config.toml
arch = "tc_resnet"
model = "CTC audio transcriber"
dataset = "short read English sentences (LibriTTS-R)"
train_examples = 26041
noise_aug = 0.01
hop_length = 160
win_length = 400
tokenizer = "char"
drop_path = 0.05
lr = 0.0066
adamw_lr_other_params = 0.0029
steps = 7600
final_lr_fraction = 0
weight_decay = 0.2
adamw_weight_decay_other_params = 0.01
Rows from block 5 of a small CTC audio transcriber, named by matrix and row number. Rows with one number belong to one channel. Each number is 128 + 24 x the weight over its row's rms, rounded and kept within 0 to 255. All counts start at 0. Numbers have three digits each. After the name is the row's rms in percent of the matrix's.
Before each channel's rows are labels from the 100 clips, of 14848, where the channel reaches its highest value: "loudest band" is the band of the loudest frequency at the time of the peak. Only what is clearly more common there than usual is listed. The data: short read English sentences (LibriTTS-R). In brackets: how many of the 100, against the usual share in percent.
# convs0: first width-5 conv (model.blocks.5.convs.0.weight, 144x96x5, each kernel summed), inputs 0-47
# convs1: second width-5 conv (model.blocks.5.convs.1.weight, 144x144x5, transposed, each kernel summed), outputs 0-47

loudest band: 4000 to 8000 Hz (57 vs 4.2)
convs0.40 089:148110126128169103142100109124137124094140119101104121088112166134114086139080128121188115115099110138101099128127176132127125146111118112148119
convs1.40 108:144136135162170097118145115140153143140117113071137121167092141147147152149127146133108144169133102093126135096151116106157141088145160090140118

loudest band: 4000 to 8000 Hz (81 vs 4.2)
convs0.65 101:148166120079128111156121120119143113091082092103135116065114121086109118132124151143122117146164151063127126146135083126154128137132123104129121
convs1.65 095:116095163131111129145115113138127145112111138180113157114088110108165129148104124134075119140091119120117186162136148163064115096100134147140174

loudest band: 500 to 1000 Hz (37 vs 5.9); 250 to 500 Hz (26 vs 10.5)
convs0.118 094:132080101135106109164128106103129120086132127111126128070103126092137112148122122117114170096146098113103116152108124130149137126138101143114076
convs1.118 110:116120067139152166155148063105127119153123137109106179167105134142098120136121145127149134172140089134118104137155137132102127103111153163157153

loudest band: 250 to 500 Hz (33 vs 10.5)
convs0.129 100:120150130145109111119132090137107090066114136108078154149115121127110121144114115142076137105146128132118112130152084180136143124113062141092150
convs1.129 096:116135114103149138117118114154146127100084132127150145135090148161131108149114116115138099122155155138109122150118146088139174102149104128093108

loudest band: 250 to 500 Hz (55 vs 10.5)
convs0.0 081:158121176047117108117128154111117100139152148147133117119121107105107098121143167137159112141111092126074143139141090165138150093154138119128134
convs1.0 096:102147110090176143162138116122140115099124134127103151112121082128156101094141165123158124119149128088120147114111121129139120071158124114086113

loudest band: 500 to 1000 Hz (49 vs 5.9)
convs0.124 122:083131123091132148124138136107133152123108121114122111178142162136103094124104140156146108141142103124125115094104133171105173121114106104059122
convs1.124 092:132099127157127099137102156115164149136120120159114083090151160143138181145130118145119114035164124092098139124092141153099168133155146155122154

loudest band: 250 to 500 Hz (26 vs 10.5)
convs0.134 089:122107100091119140092129109134121120086146099124123101095085082099122152128111127123143129097073161113132108098092096141099136110121050092105095
convs1.134 092:123126128129106205125164138138132153131131160054144172156183111146122099118140090111135110111099155163150142117130173141157127149154101150102116

loudest band: 500 to 1000 Hz (56 vs 5.9)
convs0.48 109:123096075085125116124106136129131118146111084095142127115123076104140107133134160160153096126152107150134096151132131153114134169117138117132113
convs1.48 097:137110156139108136146108065128074145148121135121113136125160114101138126157116131176151112125119148128193127110094108129115134124119095133140094

loudest band: 250 to 500 Hz (40 vs 10.5)
convs0.22 091:142138107154139104119139069154142164162139140139108122173147143144135128116107143128147107122118139113127094114143095166099140101146115128110079
convs1.22 099:122129147097098131114085100097112133151124132131164086120138074213148142089103141124131139145156128109138100086073145134142164142136135109128144

loudest band: 500 to 1000 Hz (41 vs 5.9)
convs0.143 076:132129115098135106128095134126151148158137084139119120161157148110113064138097139068142093130144079134085114149125108142122132097103151134139128
convs1.143 089:116114119121146119126137186117156170124118117139110142181124165129142150138109175087142123123113123122152148154103111122106133140165129116131159

loudest band: 4000 to 8000 Hz (31 vs 4.2)
convs0.133 116:139124106144117129089075133123115125154137163136140156144085072135145087176120132122145141090130098128141123091130105125139106091141040119138138
convs1.133 134:121140154083106148149131139140111122122121149156110109107132120142181127128158157134085143151100157121107173133108122118154149115121142064111111

loudest band: 2000 to 4000 Hz (60 vs 2)
convs0.42 095:163137125134128146130107123131110114146145076117137163109118128115151109117176130175110132137106132095143104107107066115106142129134092119144144
convs1.42 091:163111122154163114146150146112148164156199126120110153111152123170117087127137140133123096122081138132108149105115118165134116142132130138134082

loudest band: 1000 to 2000 Hz (89 vs 1.8)
convs0.80 111:132159119123125126161126098144081124052113114128119121148117115123147112138140111137120128094120172098154132108112106113100130125136136103091159
convs1.80 093:108109128127093097142132101124142133133153139123131163115179110140143123099117144132132101093126151099126137083129121112160136114157158110097146

loudest band: 500 to 1000 Hz (26 vs 5.9)
convs0.123 102:145115162127129122113108128094147135154152127143146116140153107125118074061052105087123122115113138086127098124128125113117149115124115124138110
convs1.123 090:085141110150140132111122113160116105078123105121102124083142110123177149149152132121084099159109105157139147118136142119115110119153148118184117

loudest band: 500 to 1000 Hz (45 vs 5.9)
convs0.45 088:124126130097108153109138077139103141099081136132130148159152126051132155149098122090142154113142156134118125118143124151075129111136091117124107
convs1.45 103:135086127093131129171096102172119114115169132133145115120140124085102124153135109099176118164128159098121156136142155125136141145168104166145106

loudest band: 250 to 500 Hz (87 vs 10.5)
convs0.3 065:152134095123132133119107074150137137117110104172125108151106140154152154137109055099158125098139126137162074153126105085132099114151163128127140
convs1.3 091:122134109084177086152121151071124128153156116113098128136138140147147102127076148140158115135099114118150131095089102086168159128142096100113093

loudest band: 500 to 1000 Hz (25 vs 5.9)
convs0.108 079:117175116139131112140131135130121095135088150093114124137153087146152119135116137083128092124140143131112116118139110125167110160113161125114153
convs1.108 090:133087142124137137127117133153081098175087111119091126079145142102125156109082131102119121154127135127097127134129132101168140126117139110102170

loudest band: 250 to 500 Hz (47 vs 10.5)
convs0.102 085:119147116140106127109154146153150133124099106130113140146092155166138122070084181106121118141155110132105064174091120151122129110132100148165141
convs1.102 097:107103153151143088139080113124156131128094123124175122116077110127199134140109149135133130138106135130145158147076110112090163105126147131078122

loudest band: 250 to 500 Hz (44 vs 10.5)
convs0.117 086:107126149159112115093150119104137110132141127118139086128114108139112155078128125153159116071122149119119117117123146124119110106133071146148161
convs1.117 108:144125125135147159115141128164150126133130139092138117146156120125127121150153141149147093126135173154116130132116128116105154133181149076128129

loudest band: 500 to 1000 Hz (47 vs 5.9)
convs0.11 102:084193099157141091130104147140147131125124118119103111116142128053133052100104120165132123140107145083146103167106139121118141134098106101106105
convs1.11 099:113117132100169120135101117120157153165141141142118116095147045126125150099155145152154104180135155104132142126146111123113120129130130148161146

loudest band: 500 to 1000 Hz (28 vs 5.9)
convs0.46 091:131121118110077124146128111084121154138122103071112120160134113122132127154135119123111119113109114134157109173137067107116126062123097084138138
convs1.46 111:098143110111122116109088141111104123165110098102118154138139110113118103136099112178148139107105127118150119143179115123151125109109142089121097

loudest band: 500 to 1000 Hz (42 vs 5.9); 250 to 500 Hz (31 vs 10.5)
convs0.14 088:125130147146097113083114107145137117144112109149135097120129150133127115088073110150104099199114118088125122108105123122119133137126184096133147
convs1.14 104:125105144082144138106134132154097105153132176103157102123099114127169128117155157135120113150111119139139161136106115123114124142113116124136116

loudest band: 250 to 500 Hz (39 vs 10.5)
convs0.114 117:122130097091079141091140118102165142119117181150137129116140118140143107064103119136088109152123097138152096132131172136152145069172130098123134
convs1.114 108:146157123147126139135110129172168154140089113059140145120114098126130150134109149108107145109119095178121133135130117162122108127111162141127133

loudest band: 2000 to 4000 Hz (30 vs 2)
convs0.52 102:173103129128113140118126146112144117102153110148179105125106092146102148140127107127155115088093122118121111160081123166144153120092142114112130
convs1.52 112:133130110129137129116120112094120149125087118142111123149164121163118144170117150135144141129130172133113105107163099135111125121171142084188154

loudest band: 2000 to 4000 Hz (37 vs 2)
convs0.26 096:202129083142116117137141134102144107110143098125138107126153130126125104109128152169126138098115071118131084130145149134079135106115163122121114
convs1.26 104:135149107154153119150093132131131148100160113135124104107179123143134149130084146136184131123138103105193114136134101125139144124139129118130127

loudest band: 4000 to 8000 Hz (48 vs 4.2)
convs0.70 098:116130161126125137089146118121132108098092113139117069131156110123123171087098107157102134158111080062117130141112103115128119124103152090101168
convs1.70 105:095132128103127132187069153109106145114158131144143146149130121101093089090070124119166117153137168116119122137107126148125123106136140123143154

loudest band: 250 to 500 Hz (32 vs 10.5)
convs0.9 080:118137109137160149135125150127118113136165115119143157136085133131129130101096155153120134155147064083130095102130102109126147127134124120142161
convs1.9 094:109113157108129107134110110135117126134102143138136135112142126141154110136067137105163168128141154134113155155119119108163111118149132156120097

loudest band: 4000 to 8000 Hz (28 vs 4.2)
convs0.96 096:117116143108134169117141145181150104126202116156106096125125109127140128100064132094090108135102111137107141128107092132149120125134111110106124
convs1.96 104:116136130093175103070089135118153139151164124137129117132138157128121101094139162149130123150114107088137160069128102185118177129134135151102125

loudest band: 4000 to 8000 Hz (26 vs 4.2)
convs0.44 089:112117103163125122149105135162103114082162127091098164118189122109091126114124159122133114108123115096136108141102133119124138116111133145134171
convs1.44 100:129146153126134117159160124101163128169097132122148123131141138118098112089111164097141178138127143133115105103096135129171154146139152146104095

loudest band: 4000 to 8000 Hz (56 vs 4.2)
convs0.122 084:121149152131127142111128105146116128129109134135143088161132131128147120137077147148160098139120163115116088138108100096117144117138121143098093
convs1.122 092:116105160130136184146084105146151098141136133102110165123118127088120172129122125125126097135138122131130103098138131139178150106105123178116157

loudest band: 2000 to 4000 Hz (63 vs 2)
convs0.83 091:120084122095106170164134149152167157158170110132107086164127155106143171091139125121169130127150127106103088126149150105129109183160138164151131
convs1.83 103:149115139123127195144099124138132106164146141160144092193115099130119084134139132091149102129096123120130142180135106105107139120100132115137102

loudest band: 250 to 500 Hz (41 vs 10.5)
convs0.131 116:118118131155133171161136131115141094136142116130115152097122125095152123131132115122120145111126135095082118119135108116115142073132117145112143
convs1.131 104:093125168142124117168133126142137111116141138154148094163143118110129117174128123114110123177070141090103122128094107122101117092133130137175124

loudest band: 2000 to 4000 Hz (27 vs 2)
convs0.93 098:187115126111143065141128120103139099142149108123140099107139098149101102102097152125084123096137124139126096102131109104111132130096139127118120
convs1.93 090:137133135151110139113096104115126149096148151136161118107117094150156145135138115141146125081117124137132107151112126116188140144125123163185096

loudest band: 2000 to 4000 Hz (29 vs 2)
convs0.91 097:157137132134164129155110131093109134135090134103132100140123113099111123164132132145102170113087118141122092113123115135142124158118111083134127
convs1.91 098:122167131131112150157156091102172125111143171137136117110138137143128139112153087137126144118120177131124108167075144087054142077110153125112101

loudest band: 250 to 500 Hz (34 vs 10.5)
convs0.29 073:149124090093156130096107092112100140125136105145130196107125164147154114148126083115107094121129123133137082103131061116132112141128094059132168
convs1.29 112:117129142120129160125086139116072145089144117096131146123088137131186115128098107162112089138122102128125170146137162116153102123119110095171143

loudest band: 250 to 500 Hz (50 vs 10.5)
convs0.135 091:103099126078086137098115147083142120115124137153120137111087162150088142096153098099107132112108099133176128166132138118109155144140122163084143
convs1.135 101:117167167134160130117102107130085154125107113095130154083154144100107128171145179104160170180111136103103123135107144175151106115136111074135131

loudest band: 2000 to 4000 Hz (29 vs 2)
convs0.116 108:146102101185139142136151146127151106125094104121129087077149103145119116106138131140133101110148176160087102111127119134073125137147150082120109
convs1.116 103:128124110125129106108145107097122129156116110113147113148131104112108094130103124158153153152154103135133123131114108093168167100135127068150134

loudest band: 250 to 500 Hz (39 vs 10.5)
convs0.97 068:103138098097120069112087142100153137089098121107118073089139136145134107096124142125121110118139147082144113132122135157126110140169128136095106
convs1.97 096:088141120110134121124130161137107154113090105099102138140149153146148129154120133081126134121108158117127160126161114130124123113154110109169158

loudest band: 250 to 500 Hz (51 vs 10.5)
convs0.13 103:135119130105130143109159097135072171123111119108111141114110153127096138137098109186097104127115136120132109069127132164122164116159117114084107
convs1.13 091:120144115122127096141112095136187112129168111119111135159159095121185151138109158131137126117153128131070099120118148103123119141142098115086162

loudest band: 500 to 1000 Hz (48 vs 5.9); 250 to 500 Hz (32 vs 10.5)
convs0.136 090:130144107118121155134121151124071090142128121129104177157139102128131129104086139136059095139100156124139114104145134137124139104091108116118149
convs1.136 107:153151147110163125160130114117163091154140133128107140100162130127114135124151132142122100150138108092108111130141122105119170082162141107128109

loudest band: 500 to 1000 Hz (36 vs 5.9)
convs0.7 106:152134089144118117120103163096119136141116094112132092132094155135120020136061128105109138091080082120135129130137110117101148133085129092105124
convs1.7 108:095104138086177149104124081079180131115160077119162152119098123142152143115134132123091127142125152142132142163106122108124101101110127129195111

loudest band: 250 to 500 Hz (39 vs 10.5)
convs0.27 096:145129139123072088073093107147134127127142136155136123130131112130158098120134149139178114173104098123093096182119142136145130113128083117149118
convs1.27 101:132118114102114127136130146136137120074063121095101142138094117119133129079112140135143154106140091146173138127127122159126147119116109130139120

loudest band: 250 to 500 Hz (26 vs 10.5)
convs0.68 105:126055132121156142124129137158159178130139109143097167104092167118108129146143125157108094128147104145070111147160122117128142125143125141151159
convs1.68 098:105101133150120137133097125156127139091112146120118097152123141160103168171152161111119155129139139160118141139101118120121151101130143130090127

loudest band: 250 to 500 Hz (33 vs 10.5)
convs0.120 066:088121114131071103096140113131164161109106098151144150141129164131138170102116100101126107163131131115135102110097119137120146144119119123108097
convs1.120 088:124113135120141120153156181108124135155111096138079110151159180135159138146132105148143176141097117137138129113149123149143142095128082127125098

loudest band: 2000 to 4000 Hz (62 vs 2)
convs0.103 078:145110095157137134115130181150128140120134075125150129127126137114158135099097170163146097136133122118104064107087138124131120147111172118105119
convs1.103 111:106114095180135157110101132107130165155112143087122109074150132156157128127102129113148094100143112145106119137116114165170102150154156130146120

loudest band: 500 to 1000 Hz (66 vs 5.9)
convs0.132 088:113144114127143096139125071124109101066130128132116135115135120118123080110131133138098105118160116172152136108093100120114096128096115123108153
convs1.132 102:128138104095150103158091136124166147135127142137127096126143130168167162133137081109150117128091141134124110153123122137126140112124122137145091

loudest band: 500 to 1000 Hz (26 vs 5.9)
convs0.76 119:154072115106095128150167135142121106111120133150127102098107084125122158150102173141154107120135093103023118115115102124142140137169107146134127
convs1.76 090:124150141112142083139097132143084144104094099141112142101069107128114135150142142113102120178146128154124149107166114139131095153174151132129117

loudest band: 500 to 1000 Hz (29 vs 5.9)
convs0.55 078:140146135181082143088111130134121091121121109096141127111123125099135103092143102148166169113114131132109086145095091122129147149123100090131161
convs1.55 089:126123112091146126153118134102165133150167110146101160144088099103149111172157109123139107177103159138125143086178105155133152117155107117109137

loudest band: 4000 to 8000 Hz (48 vs 4.2)
convs0.60 082:148167150136120152131110142145134068117162164118103153127124091120125143094117134140136153098129125148119127115166100154133156142115092130115153
convs1.60 098:118105131128152153098107122134173142176106113095123128158110132115152144088191192134160122116109117107136117095138130156124136112147133096158127

loudest band: 250 to 500 Hz (27 vs 10.5); 500 to 1000 Hz (26 vs 5.9)
convs0.28 131:121161125140123104131143071124129152125077142134127120141150092123096141118055132110139103119147138140134124168148115141121118130081148106131134
convs1.28 111:160111130153108134150107147129129149149138092128161135140104081182084099098152109135126123081132146145116135170159131153118122144114114152123096

loudest band: 4000 to 8000 Hz (82 vs 4.2)
convs0.73 133:126095140139132079121141123118075118047140128136108139148109106146103126156136157113135122140106108131061126114115122134104137077092101161156130
convs1.73 112:111149159125130108132114120140125142177101136163095123129129150119135164131134137114139140167091144132105134176147106129139091142136118127121112

loudest band: 250 to 500 Hz (35 vs 10.5)
convs0.92 096:141105147144093144140119127130139110103115101117139121117125149107142118083121135097116126148120126145090107110096130118161154174152137157088128
convs1.92 104:139145134123142126130113146130159121106120094146141082109133082108169101152126104124126119136104142141114154112105099135095106092155109123074105

loudest band: 250 to 500 Hz (50 vs 10.5)
convs0.95 083:119110077122115154124173162112120115141140128107125117147108106130120147164116129164183077103121096130148120100131144147152136129088068125135108
convs1.95 092:137114125125097090152148117130143106116103162179083141146130128124111121108126175152149184140151082102119121094125136150112157160141148076124136

loudest band: 4000 to 8000 Hz (55 vs 4.2)
convs0.106 112:120109135121166119120090100128112129110112140078106140109180131140101092087130124133059125109101087117124144127147106104128117163089142154112142
convs1.106 107:109130130089147126141098084100115138148159082129125100120121112134134108141175082151067148138164158109081182095142135120127124120124136137122121