{
  "model": "CTC audio transcriber",
  "train_examples": 26041,
  "time_shift_ms": 100,
  "n_mels": 64,
  "spec_augment": true,
  "win_length": 400,
  "depths": [5, 5, 5],
  "residual_init": "zero_last",
  "optimizer": "muon",
  "momentum": 0.85,
  "grad_clip": 1.0,
  "lr_schedule": "wsd",
  "adamw_weight_decay_other_params": 0.01
}
Rows from block 2 of a small CTC audio transcriber, named by matrix and row number. Rows with one number belong to one channel. Each number is 128 + 24 x the weight over its row's rms, rounded and kept within 0 to 255. All counts start at 0. Numbers have three digits each. After the name is the row's rms in percent of the matrix's.
After each channel's rows are labels from the 100 clips, of 14848, where the channel reaches its highest value: "loudest" is the band of the loudest frequency at the time of the peak. Only what is clearly more common there than usual is listed. The data: short read English sentences (LibriTTS-R). In brackets: how many of the 100, against the usual share in percent.
# convs0: first width-5 conv (model.blocks.2.convs.0.weight, 96x96x5, each kernel summed), inputs 0-95
# convs1: second width-5 conv (model.blocks.2.convs.1.weight, 96x96x5, transposed, each kernel summed), outputs 0-95

convs0.86 153:120143136160125121150133111112131106146107131105108149129120155129095118134132121125139151133168101138176120108120147098130142103194138130130107128128110105135099119126125135244124106132162148143131109144129098108059126134145118116137141103123126121177154067144132129118104160105129131124
convs1.86 111:132162099134145136103085138125127130124145130111091132110121142120144151129148117138134132118126134151164113137125118144124114141133128138124152118121140219131147142145111123061127105136037102144132121118118147128209126140127131140121111134127137145056095181125134121136129155134135140132
loudest: 250 to 500 Hz (34 vs 10.5)

convs0.36 099:093168114133147082120123128159161121192147123128097118131126112096128134067121117141138166153134089115138105129120096112113155135129149139125103116145131129182137148143132089135094136162120136118121112159137146108129141135146097139108125119140108095131068147139118187112131162154183092147
convs1.36 083:127063122078124164163113133130095100094186120124127113125123144140113136144131134122161154107126145102120135127143167105136103138143101140135152103094137143188151119164137180096149099126133100124105141117139142115121109122093142123126095117088145148111138136087156119107126140090062135143
loudest: 500 to 1000 Hz (42 vs 5.9); 1000 to 2000 Hz (27 vs 1.8)

convs0.72 103:109137124148117123133139132097103146149114126132142139129124137148097122107112149133128154124123121117179113126159120109109130148118115120114143111134120113159119151160109107129141120124120142136146144072145110032106120154135149127136133138130137124128065106120110140058121083111110172214
convs1.72 101:127159120116130155106109125100169125108117105104100142100130139130101157138083128131108131117167100113165113112114122095134070105120121117050118142125147111099125126113120148134125152133140124149101127132123153055126086167121101129135126146132146138101158146117121096067150171123099127164
loudest: 250 to 500 Hz (46 vs 10.5)

convs0.61 109:143134105118122126152137133169100137117126141110127086116151148114131111071162129167153164109169134102113114028133097096115147152126188131111130153115188124124151120144122114115145134104122127112137128111105143134117126118162167146149123139162152145147136136141126118068130123120145154130
convs1.61 112:119098122123148142125124133189155121125115116113137146128163140113115107196177119084118134086159108158134146097164115128137107165156110109123114148135051102117166136170118122124137124091126143149137115133120122149129113116077093125111133115157151144132131117119141128115129148086109159177
loudest: 4000 to 8000 Hz (31 vs 4.2)

convs0.8 098:143130142115079107143130127131150132111130123128143053163097090127134150033142110138113110104129097144123114061137130124146089115132123121153133114127134097169117135068084105115124151141131163093105124107111145128090165128126155125140118124138118147119125117123157118111143145113104130137
convs1.8 086:137126126129129147123098100145085105161089092167110151100110097172100127161118133112107137115114147115095099145138097079124135143053103151137137129126117142131106155148130186158130113096115087137093146124119163114138089129139130106151122110122139188102147130158122136100140138113125097134
loudest: 2000 to 4000 Hz (32 vs 2)

convs0.40 100:110106124145096132122122169115172144079121098146122132053145098056106142125103138130179135133117138128111149123166140128104173194163113113108120137131131121109159081136141106149141125151108115106155123113129086128125141139141093114148122133153120119124121118136158153131104133121121106082
convs1.40 087:130162134080132133111124129076126136220111137111132123171120101107145134128110107112154078137116131086144130137121140155126097065140142120137108092168131126144153136154121141114099133113131120129135107108151138083135124130123097151141091144148119112118103134153141152120104106117097136198
loudest: 250 to 500 Hz (34 vs 10.5)

convs0.6 089:125213123116099114120123145061118136107134107125121115130159116091148131111103123125121111133122109107136102140182110110142123108133122108086099091152146084112108130119148124138132140130165141107151096131144092146103110091120148130121162090116133124114136113101185128126119083093092167138
convs1.6 086:157058149144116145141169138141128102137121098132128128130106138148150142133159119123100159140136125135095141130153109136104121147105128149082115141131111141150128140159142120175122099159101134118111180135134138142113123142140135135157151113119115133159149133180140113123153013140149155143
loudest: 250 to 500 Hz (36 vs 10.5)

convs0.76 145:111137124128120170133122174122117094033106129133159120142111109145127139110111134124120138118107111135129128130132115124142255129133139134130138101147124142129124147147129143111145146122130138116132122118149115110126127189139147107116112143124116119131156122125156067147129109107143117125
convs1.76 102:141138126103120057122145122109116153227107134141122125106132109109143120131142115120135110130125139157137106116137131129124068139133111134127104142148138111126152116139141123118128113092138114142114125107144136128116150083115146165123135121121121124128101128093170241150137121142130101148
loudest: 250 to 500 Hz (40 vs 10.5)

convs0.94 086:130099135102145126110140132111115133135134157168129143138210108118126181165095140061111114126110122113131104056140149150082124138158082139125146113143156125119150141128141103132095122137120171124125079127157110139137105130112118137155122115143136116154110120070135138090115139137110122137
convs1.94 111:112138130109119151137120093154147120139121140133159135130036111118145223119172133155146133129125137103127139152087149131114112088132169098161132119147136133126130118135157132144141118163148073096126166135140105112132085116109112138137095126131137130096136101170142132143124119158141133117
loudest: 250 to 500 Hz (51 vs 10.5)

convs0.33 079:094118134133143128149117103121109114150142140125153067133139089105135146134119151126147070143136143108102112092152142106120103112102138137131189134130101146074095167138194108134148129097087144137108115137152073104058140122108130139133131111133095132150113128152145117140130093128135139129
convs1.33 084:147110134121111135106132132106146099101130133138119109110134112156114113149139138141123181155099153148098154110133102130133145159119139137107099088100146056093106102176132127086108152134203107164093167134149099131164186131120134159143136137114131113136130112154160124122107147114109133144
loudest: 500 to 1000 Hz (43 vs 5.9); 250 to 500 Hz (27 vs 10.5)

convs0.29 107:126148112141084197112116138143130174143136111126130126094113146138149126141122118141124146087128134179139124117146126128114110163120141127145166144118171130160126126124106064141108124113137142137129133095048112158111171138128105098112061116118094114125143128149099166091134126138147117129
convs1.29 107:108149159143154078169139157150105154149120163164112133156136125099174139102124156122118141095140117141139150150143131111091157105116128145147105111113099136160105080123133146080100090134107142115099116141133109151156165125140126179128104113134147149096138175060112146115117107110125109137
loudest: 250 to 500 Hz (38 vs 10.5); 500 to 1000 Hz (28 vs 5.9)

convs0.73 110:127096135104124140119112126115128133123121109128112120121127096112138135153118113115130109113109129125090123110135125127127115138087128130110127113122120052079145120120146131144134116138115109122145139112133127135115157117117117138137138125142148122255134126151130123141134125120116142107
convs1.73 119:128180125125150112130113118102112129122111109083130101124118113137126157145125118148136143119117151094152121102132120138119124115076140113129112101124125201202128121147136114173107123135118133124121110125130108140208136133134114148142093112116108165042120101111124129111101125094149143129
loudest: 500 to 1000 Hz (39 vs 5.9); 250 to 500 Hz (26 vs 10.5)

convs0.31 073:128127122096139132120132143128095150168095115118134098143165163114113116093078136141169126145105130158139123164116138139172115130117070143103116103157138133116160131121146061104157141118127134112069114123120102198101107117149134134136142120145118126109114169124118076108130093150119143108
convs1.31 095:125096150135114136127113115134156132120138098111163104140111164133135146138104163141166123130085121129124129161111131112090106110114174108068137132084136098105138103124119136120120103143131142051100155161151137155150127152106130111117151066128118100161162110157132143095136073122146107140
loudest: 250 to 500 Hz (38 vs 10.5)

convs0.17 127:128121122090098136075132109058131123131123139154120141130051094128132151129129119107150100120120122142134118105145121159097130098171124181128109088146137124141156138126105133141108132115125099132136169127134110135137107130048104112055143084157106115132128146125129128119123122137128126133
convs1.17 117:116137158137116145102079121141134112136106124126155147144165049122117208098138112152136128110118131098137140107138108086131122143142141208130130133142114128122094121134087127124173122126122128114112152174119143127127101128077102090111144137173105106097131120151143134130121109139147123125
loudest: 250 to 500 Hz (80 vs 10.5)

convs0.24 102:121134138118149163135135179127092137094127087120147114051120152052163123151124119118124141140126127171116124088121110132168122135141123144105169137130102144143126087130141106101129124130152113122091141133140128188147107099140119128113116130133100110137104128153100166158105152128107111077
convs1.24 103:110086095192123102110121092137121141149119112132137120127137150098136122172120165136133131117176122183132153092135128101061145100145121151106124097126139111131127140107124160103130106167107128066110127149168135157133126139121111138106120096116132170119156132125090117160167136141164140144
loudest: 500 to 1000 Hz (54 vs 5.9); 250 to 500 Hz (28 vs 10.5)

convs0.13 110:110134094131100161125136117097000116100144110127125107143119122114107141136143129172175114115105118154129111122135130146110036102123140141128137126104140148131146125145093129135175121150142114121148118100134113140127150108125154118126143145111142134130128110133151117105142107147122139107
convs1.13 106:142148144088104218113107155128085095108126137134122088112146160143117139142109135099143126118094120128140118104110129129118147105104127139149115082112130116116132127124103148122109131155138135103128145109160146161166112200116150098134151132125125115121155111126065103138120118133071151090
loudest: 250 to 500 Hz (39 vs 10.5)

convs0.7 095:107131119124151123134132137133142158118146101098125093087096113118110114114119152136118140147127144090090107185130120096104142083131117130116136126147110150126144097124133114131102074135147141138084113145117105177115104161145144149138151115136117110154173091146104111108125058127166199119
convs1.7 086:163173164103117113156103068114119145126150140136130101147120121105136126131137172122147146130186112082159106157152129100154120123119127128112143135117143118183141151180110151150104132140129137122120141094092148132130117088127156158142148106106126137141104145116092154079111100104089174140
loudest: 250 to 500 Hz (36 vs 10.5)

convs0.26 108:137125085129162095118125127107121145129104117139121141144140127111135132117124133133076130118126077079112064142143088115142127120115115129127128103125138120116104134132125014127145135097132132119180134118079114126104143122129113116121090118128157096130106123196096114113123135151132125137
convs1.26 091:126127180158144131173144123131146123137164153146145131119110128159120119143119118127106097127132078147095186124147154101107143088106138120133123115123150121104119128131114042113132128140149132118102126092091090103153150134130123179118145150137167098140154119054141148136133147114117127145
loudest: 250 to 500 Hz (40 vs 10.5)

convs0.83 069:104130138114146116094108127107134172138107123049122169120103160143135107122114130101147102135074126122112140104142135165166127124144099115131126146141120130126071141125128142157134148142117096111125135121146049142110124157121128135215136150147091125139108145138144124112137111161153130127
convs1.83 093:112142117140103137119099145095143059124106104201158136141105150134152114098115132163119120159076146121112122118139146123125136143095146132098111092165138089125095126099134123089176142142149120089137149117109081126155085129140133095161134157133110121152129150153129129088101141106117119139
loudest: 250 to 500 Hz (82 vs 10.5)

convs0.80 110:121112156149136127131160119131135138143113112136141142126133122121136143135165102112151105131116144160101116123138119118138126129143140131113095147129120130130130129124170124111127128122232104126121155107121101134058129148128128114132128145133141110012126082178128141127130111105097101122
convs1.80 102:139209070113161110144103150116109097122131105110158118134134096122150123143110129173149167124114107110128140115121128130125120114074130103134132093129158148193121099126122136126087142126092149135151097103133095104166125103135125163130110124107119157188140117084128120120115109110141131129
loudest: 500 to 1000 Hz (74 vs 5.9)

convs0.11 100:122074126122113115114164120132115149141137121123136118117138116117109152145122116098145133124164109126054124133112134136116148138128120139126166156092082175226137135145137110119135097154142119156107136109150127059166143128116117110100128137121136135120107128124117129141109052132113113129
convs1.11 101:119110123133130117111120129097132162110134110120126128111109125150140134154110102152131132127139142098056114129111151124142106138080142143088158113184158087148120101128136127110096086144108159169131103139106149154089112137140119160145114113128161136103053157126118154097131080128100163108
loudest: 250 to 500 Hz (44 vs 10.5)

convs0.62 105:139078159128132161108152158126136106107141124113095138074152129137112120139100149107158126159098120141054140129124141110156185129139127137124133115096166065092139132124096159094151115135134132128118155096147136101062148158093120095125148137131139140118143115144124130124121092135156125120
convs1.62 103:135076109091115074133110108115090151165153131126185132181126108107130085134134154141148122159133153152135131104151149131087092131145168136119106117136095099169100078157094132132154104111160127124125120117102117092119130090132127150143131152109142113121124099102081147142132115118112098129
loudest: 4000 to 8000 Hz (25 vs 4.2)

convs0.69 067:062133094113165122113127134093131129135130144138113110134145159117157124094140138105094092150161115119129077111099069132118124111192137129130090104135107132154110145102152141134162130128152128134092150112126083128131103135089119148118152107127072077133120104148135139167141107131158111141
convs1.69 069:129169132146146134130115137111127109130121082101151141133141159134186132090174129120074115145133150112110107123113119106163164157150139120114148100141137184167132120129118131140110147080108178098098125154118095139116115111165084120132133096124049136117137155138129137140113138103115124155
loudest: 500 to 1000 Hz (32 vs 5.9)

convs0.39 094:111127139130152126157106159103106107108150104150126135124125147114078124102096145125108108127141142148082141108126169093109118195104121146145102138115129112114118117110137095138121127146127127145087120145131075114089119120146143188145168087203115119120106106155126125148118123148092171113
convs1.39 108:142132129121114153127079082098116109150122128084169115120116103122157122122118126109134117111072153120153127135157104111130094122176110145099073112122134111131069099104109146109167127158127143134116115112151083126122079132127123070148094090155159126089121133111144115113095126117128116113
loudest: 4000 to 8000 Hz (76 vs 4.2)

convs0.38 103:130132101139151123110119119135147122147111139168149141135090119127125150118125128096074164202126110127131148119112121153105146120177087119112107127135115155125167157138205100170173116152137063119098146132142162109105129155164119129144132153105120134120102153122108124126143139115161136132
convs1.38 113:138085137114111127130188119099107125090125127059093122112140159130104106133157129152118134177139176139140105111131102155153121133168135057137127100149131073116161102138140118073099118146165156117134111108135123140143143107121136137132152143130140115132121146123140133118094152127106176143
loudest: 250 to 500 Hz (51 vs 10.5); 500 to 1000 Hz (46 vs 5.9)

convs0.57 109:109118140100114124126126125076142150132143135126112142144092072128141055147153116153102146086126113130134126108126087113127139090173161070138111106131139167125143154118067119108098125137181157118125110112128069140129112145118128122125113090106108121156134108143134131107096129157148141131
convs1.57 094:124129100128149120147153158152146148140119144145128157113144106148125161103123105130107086116123091121124112134109127140144112100061095181118158101096177088117100127096130118139149139108068076110142181143120113104137105125082126134137129117118117125173141097144105150103143124082131130124
loudest: 500 to 1000 Hz (56 vs 5.9)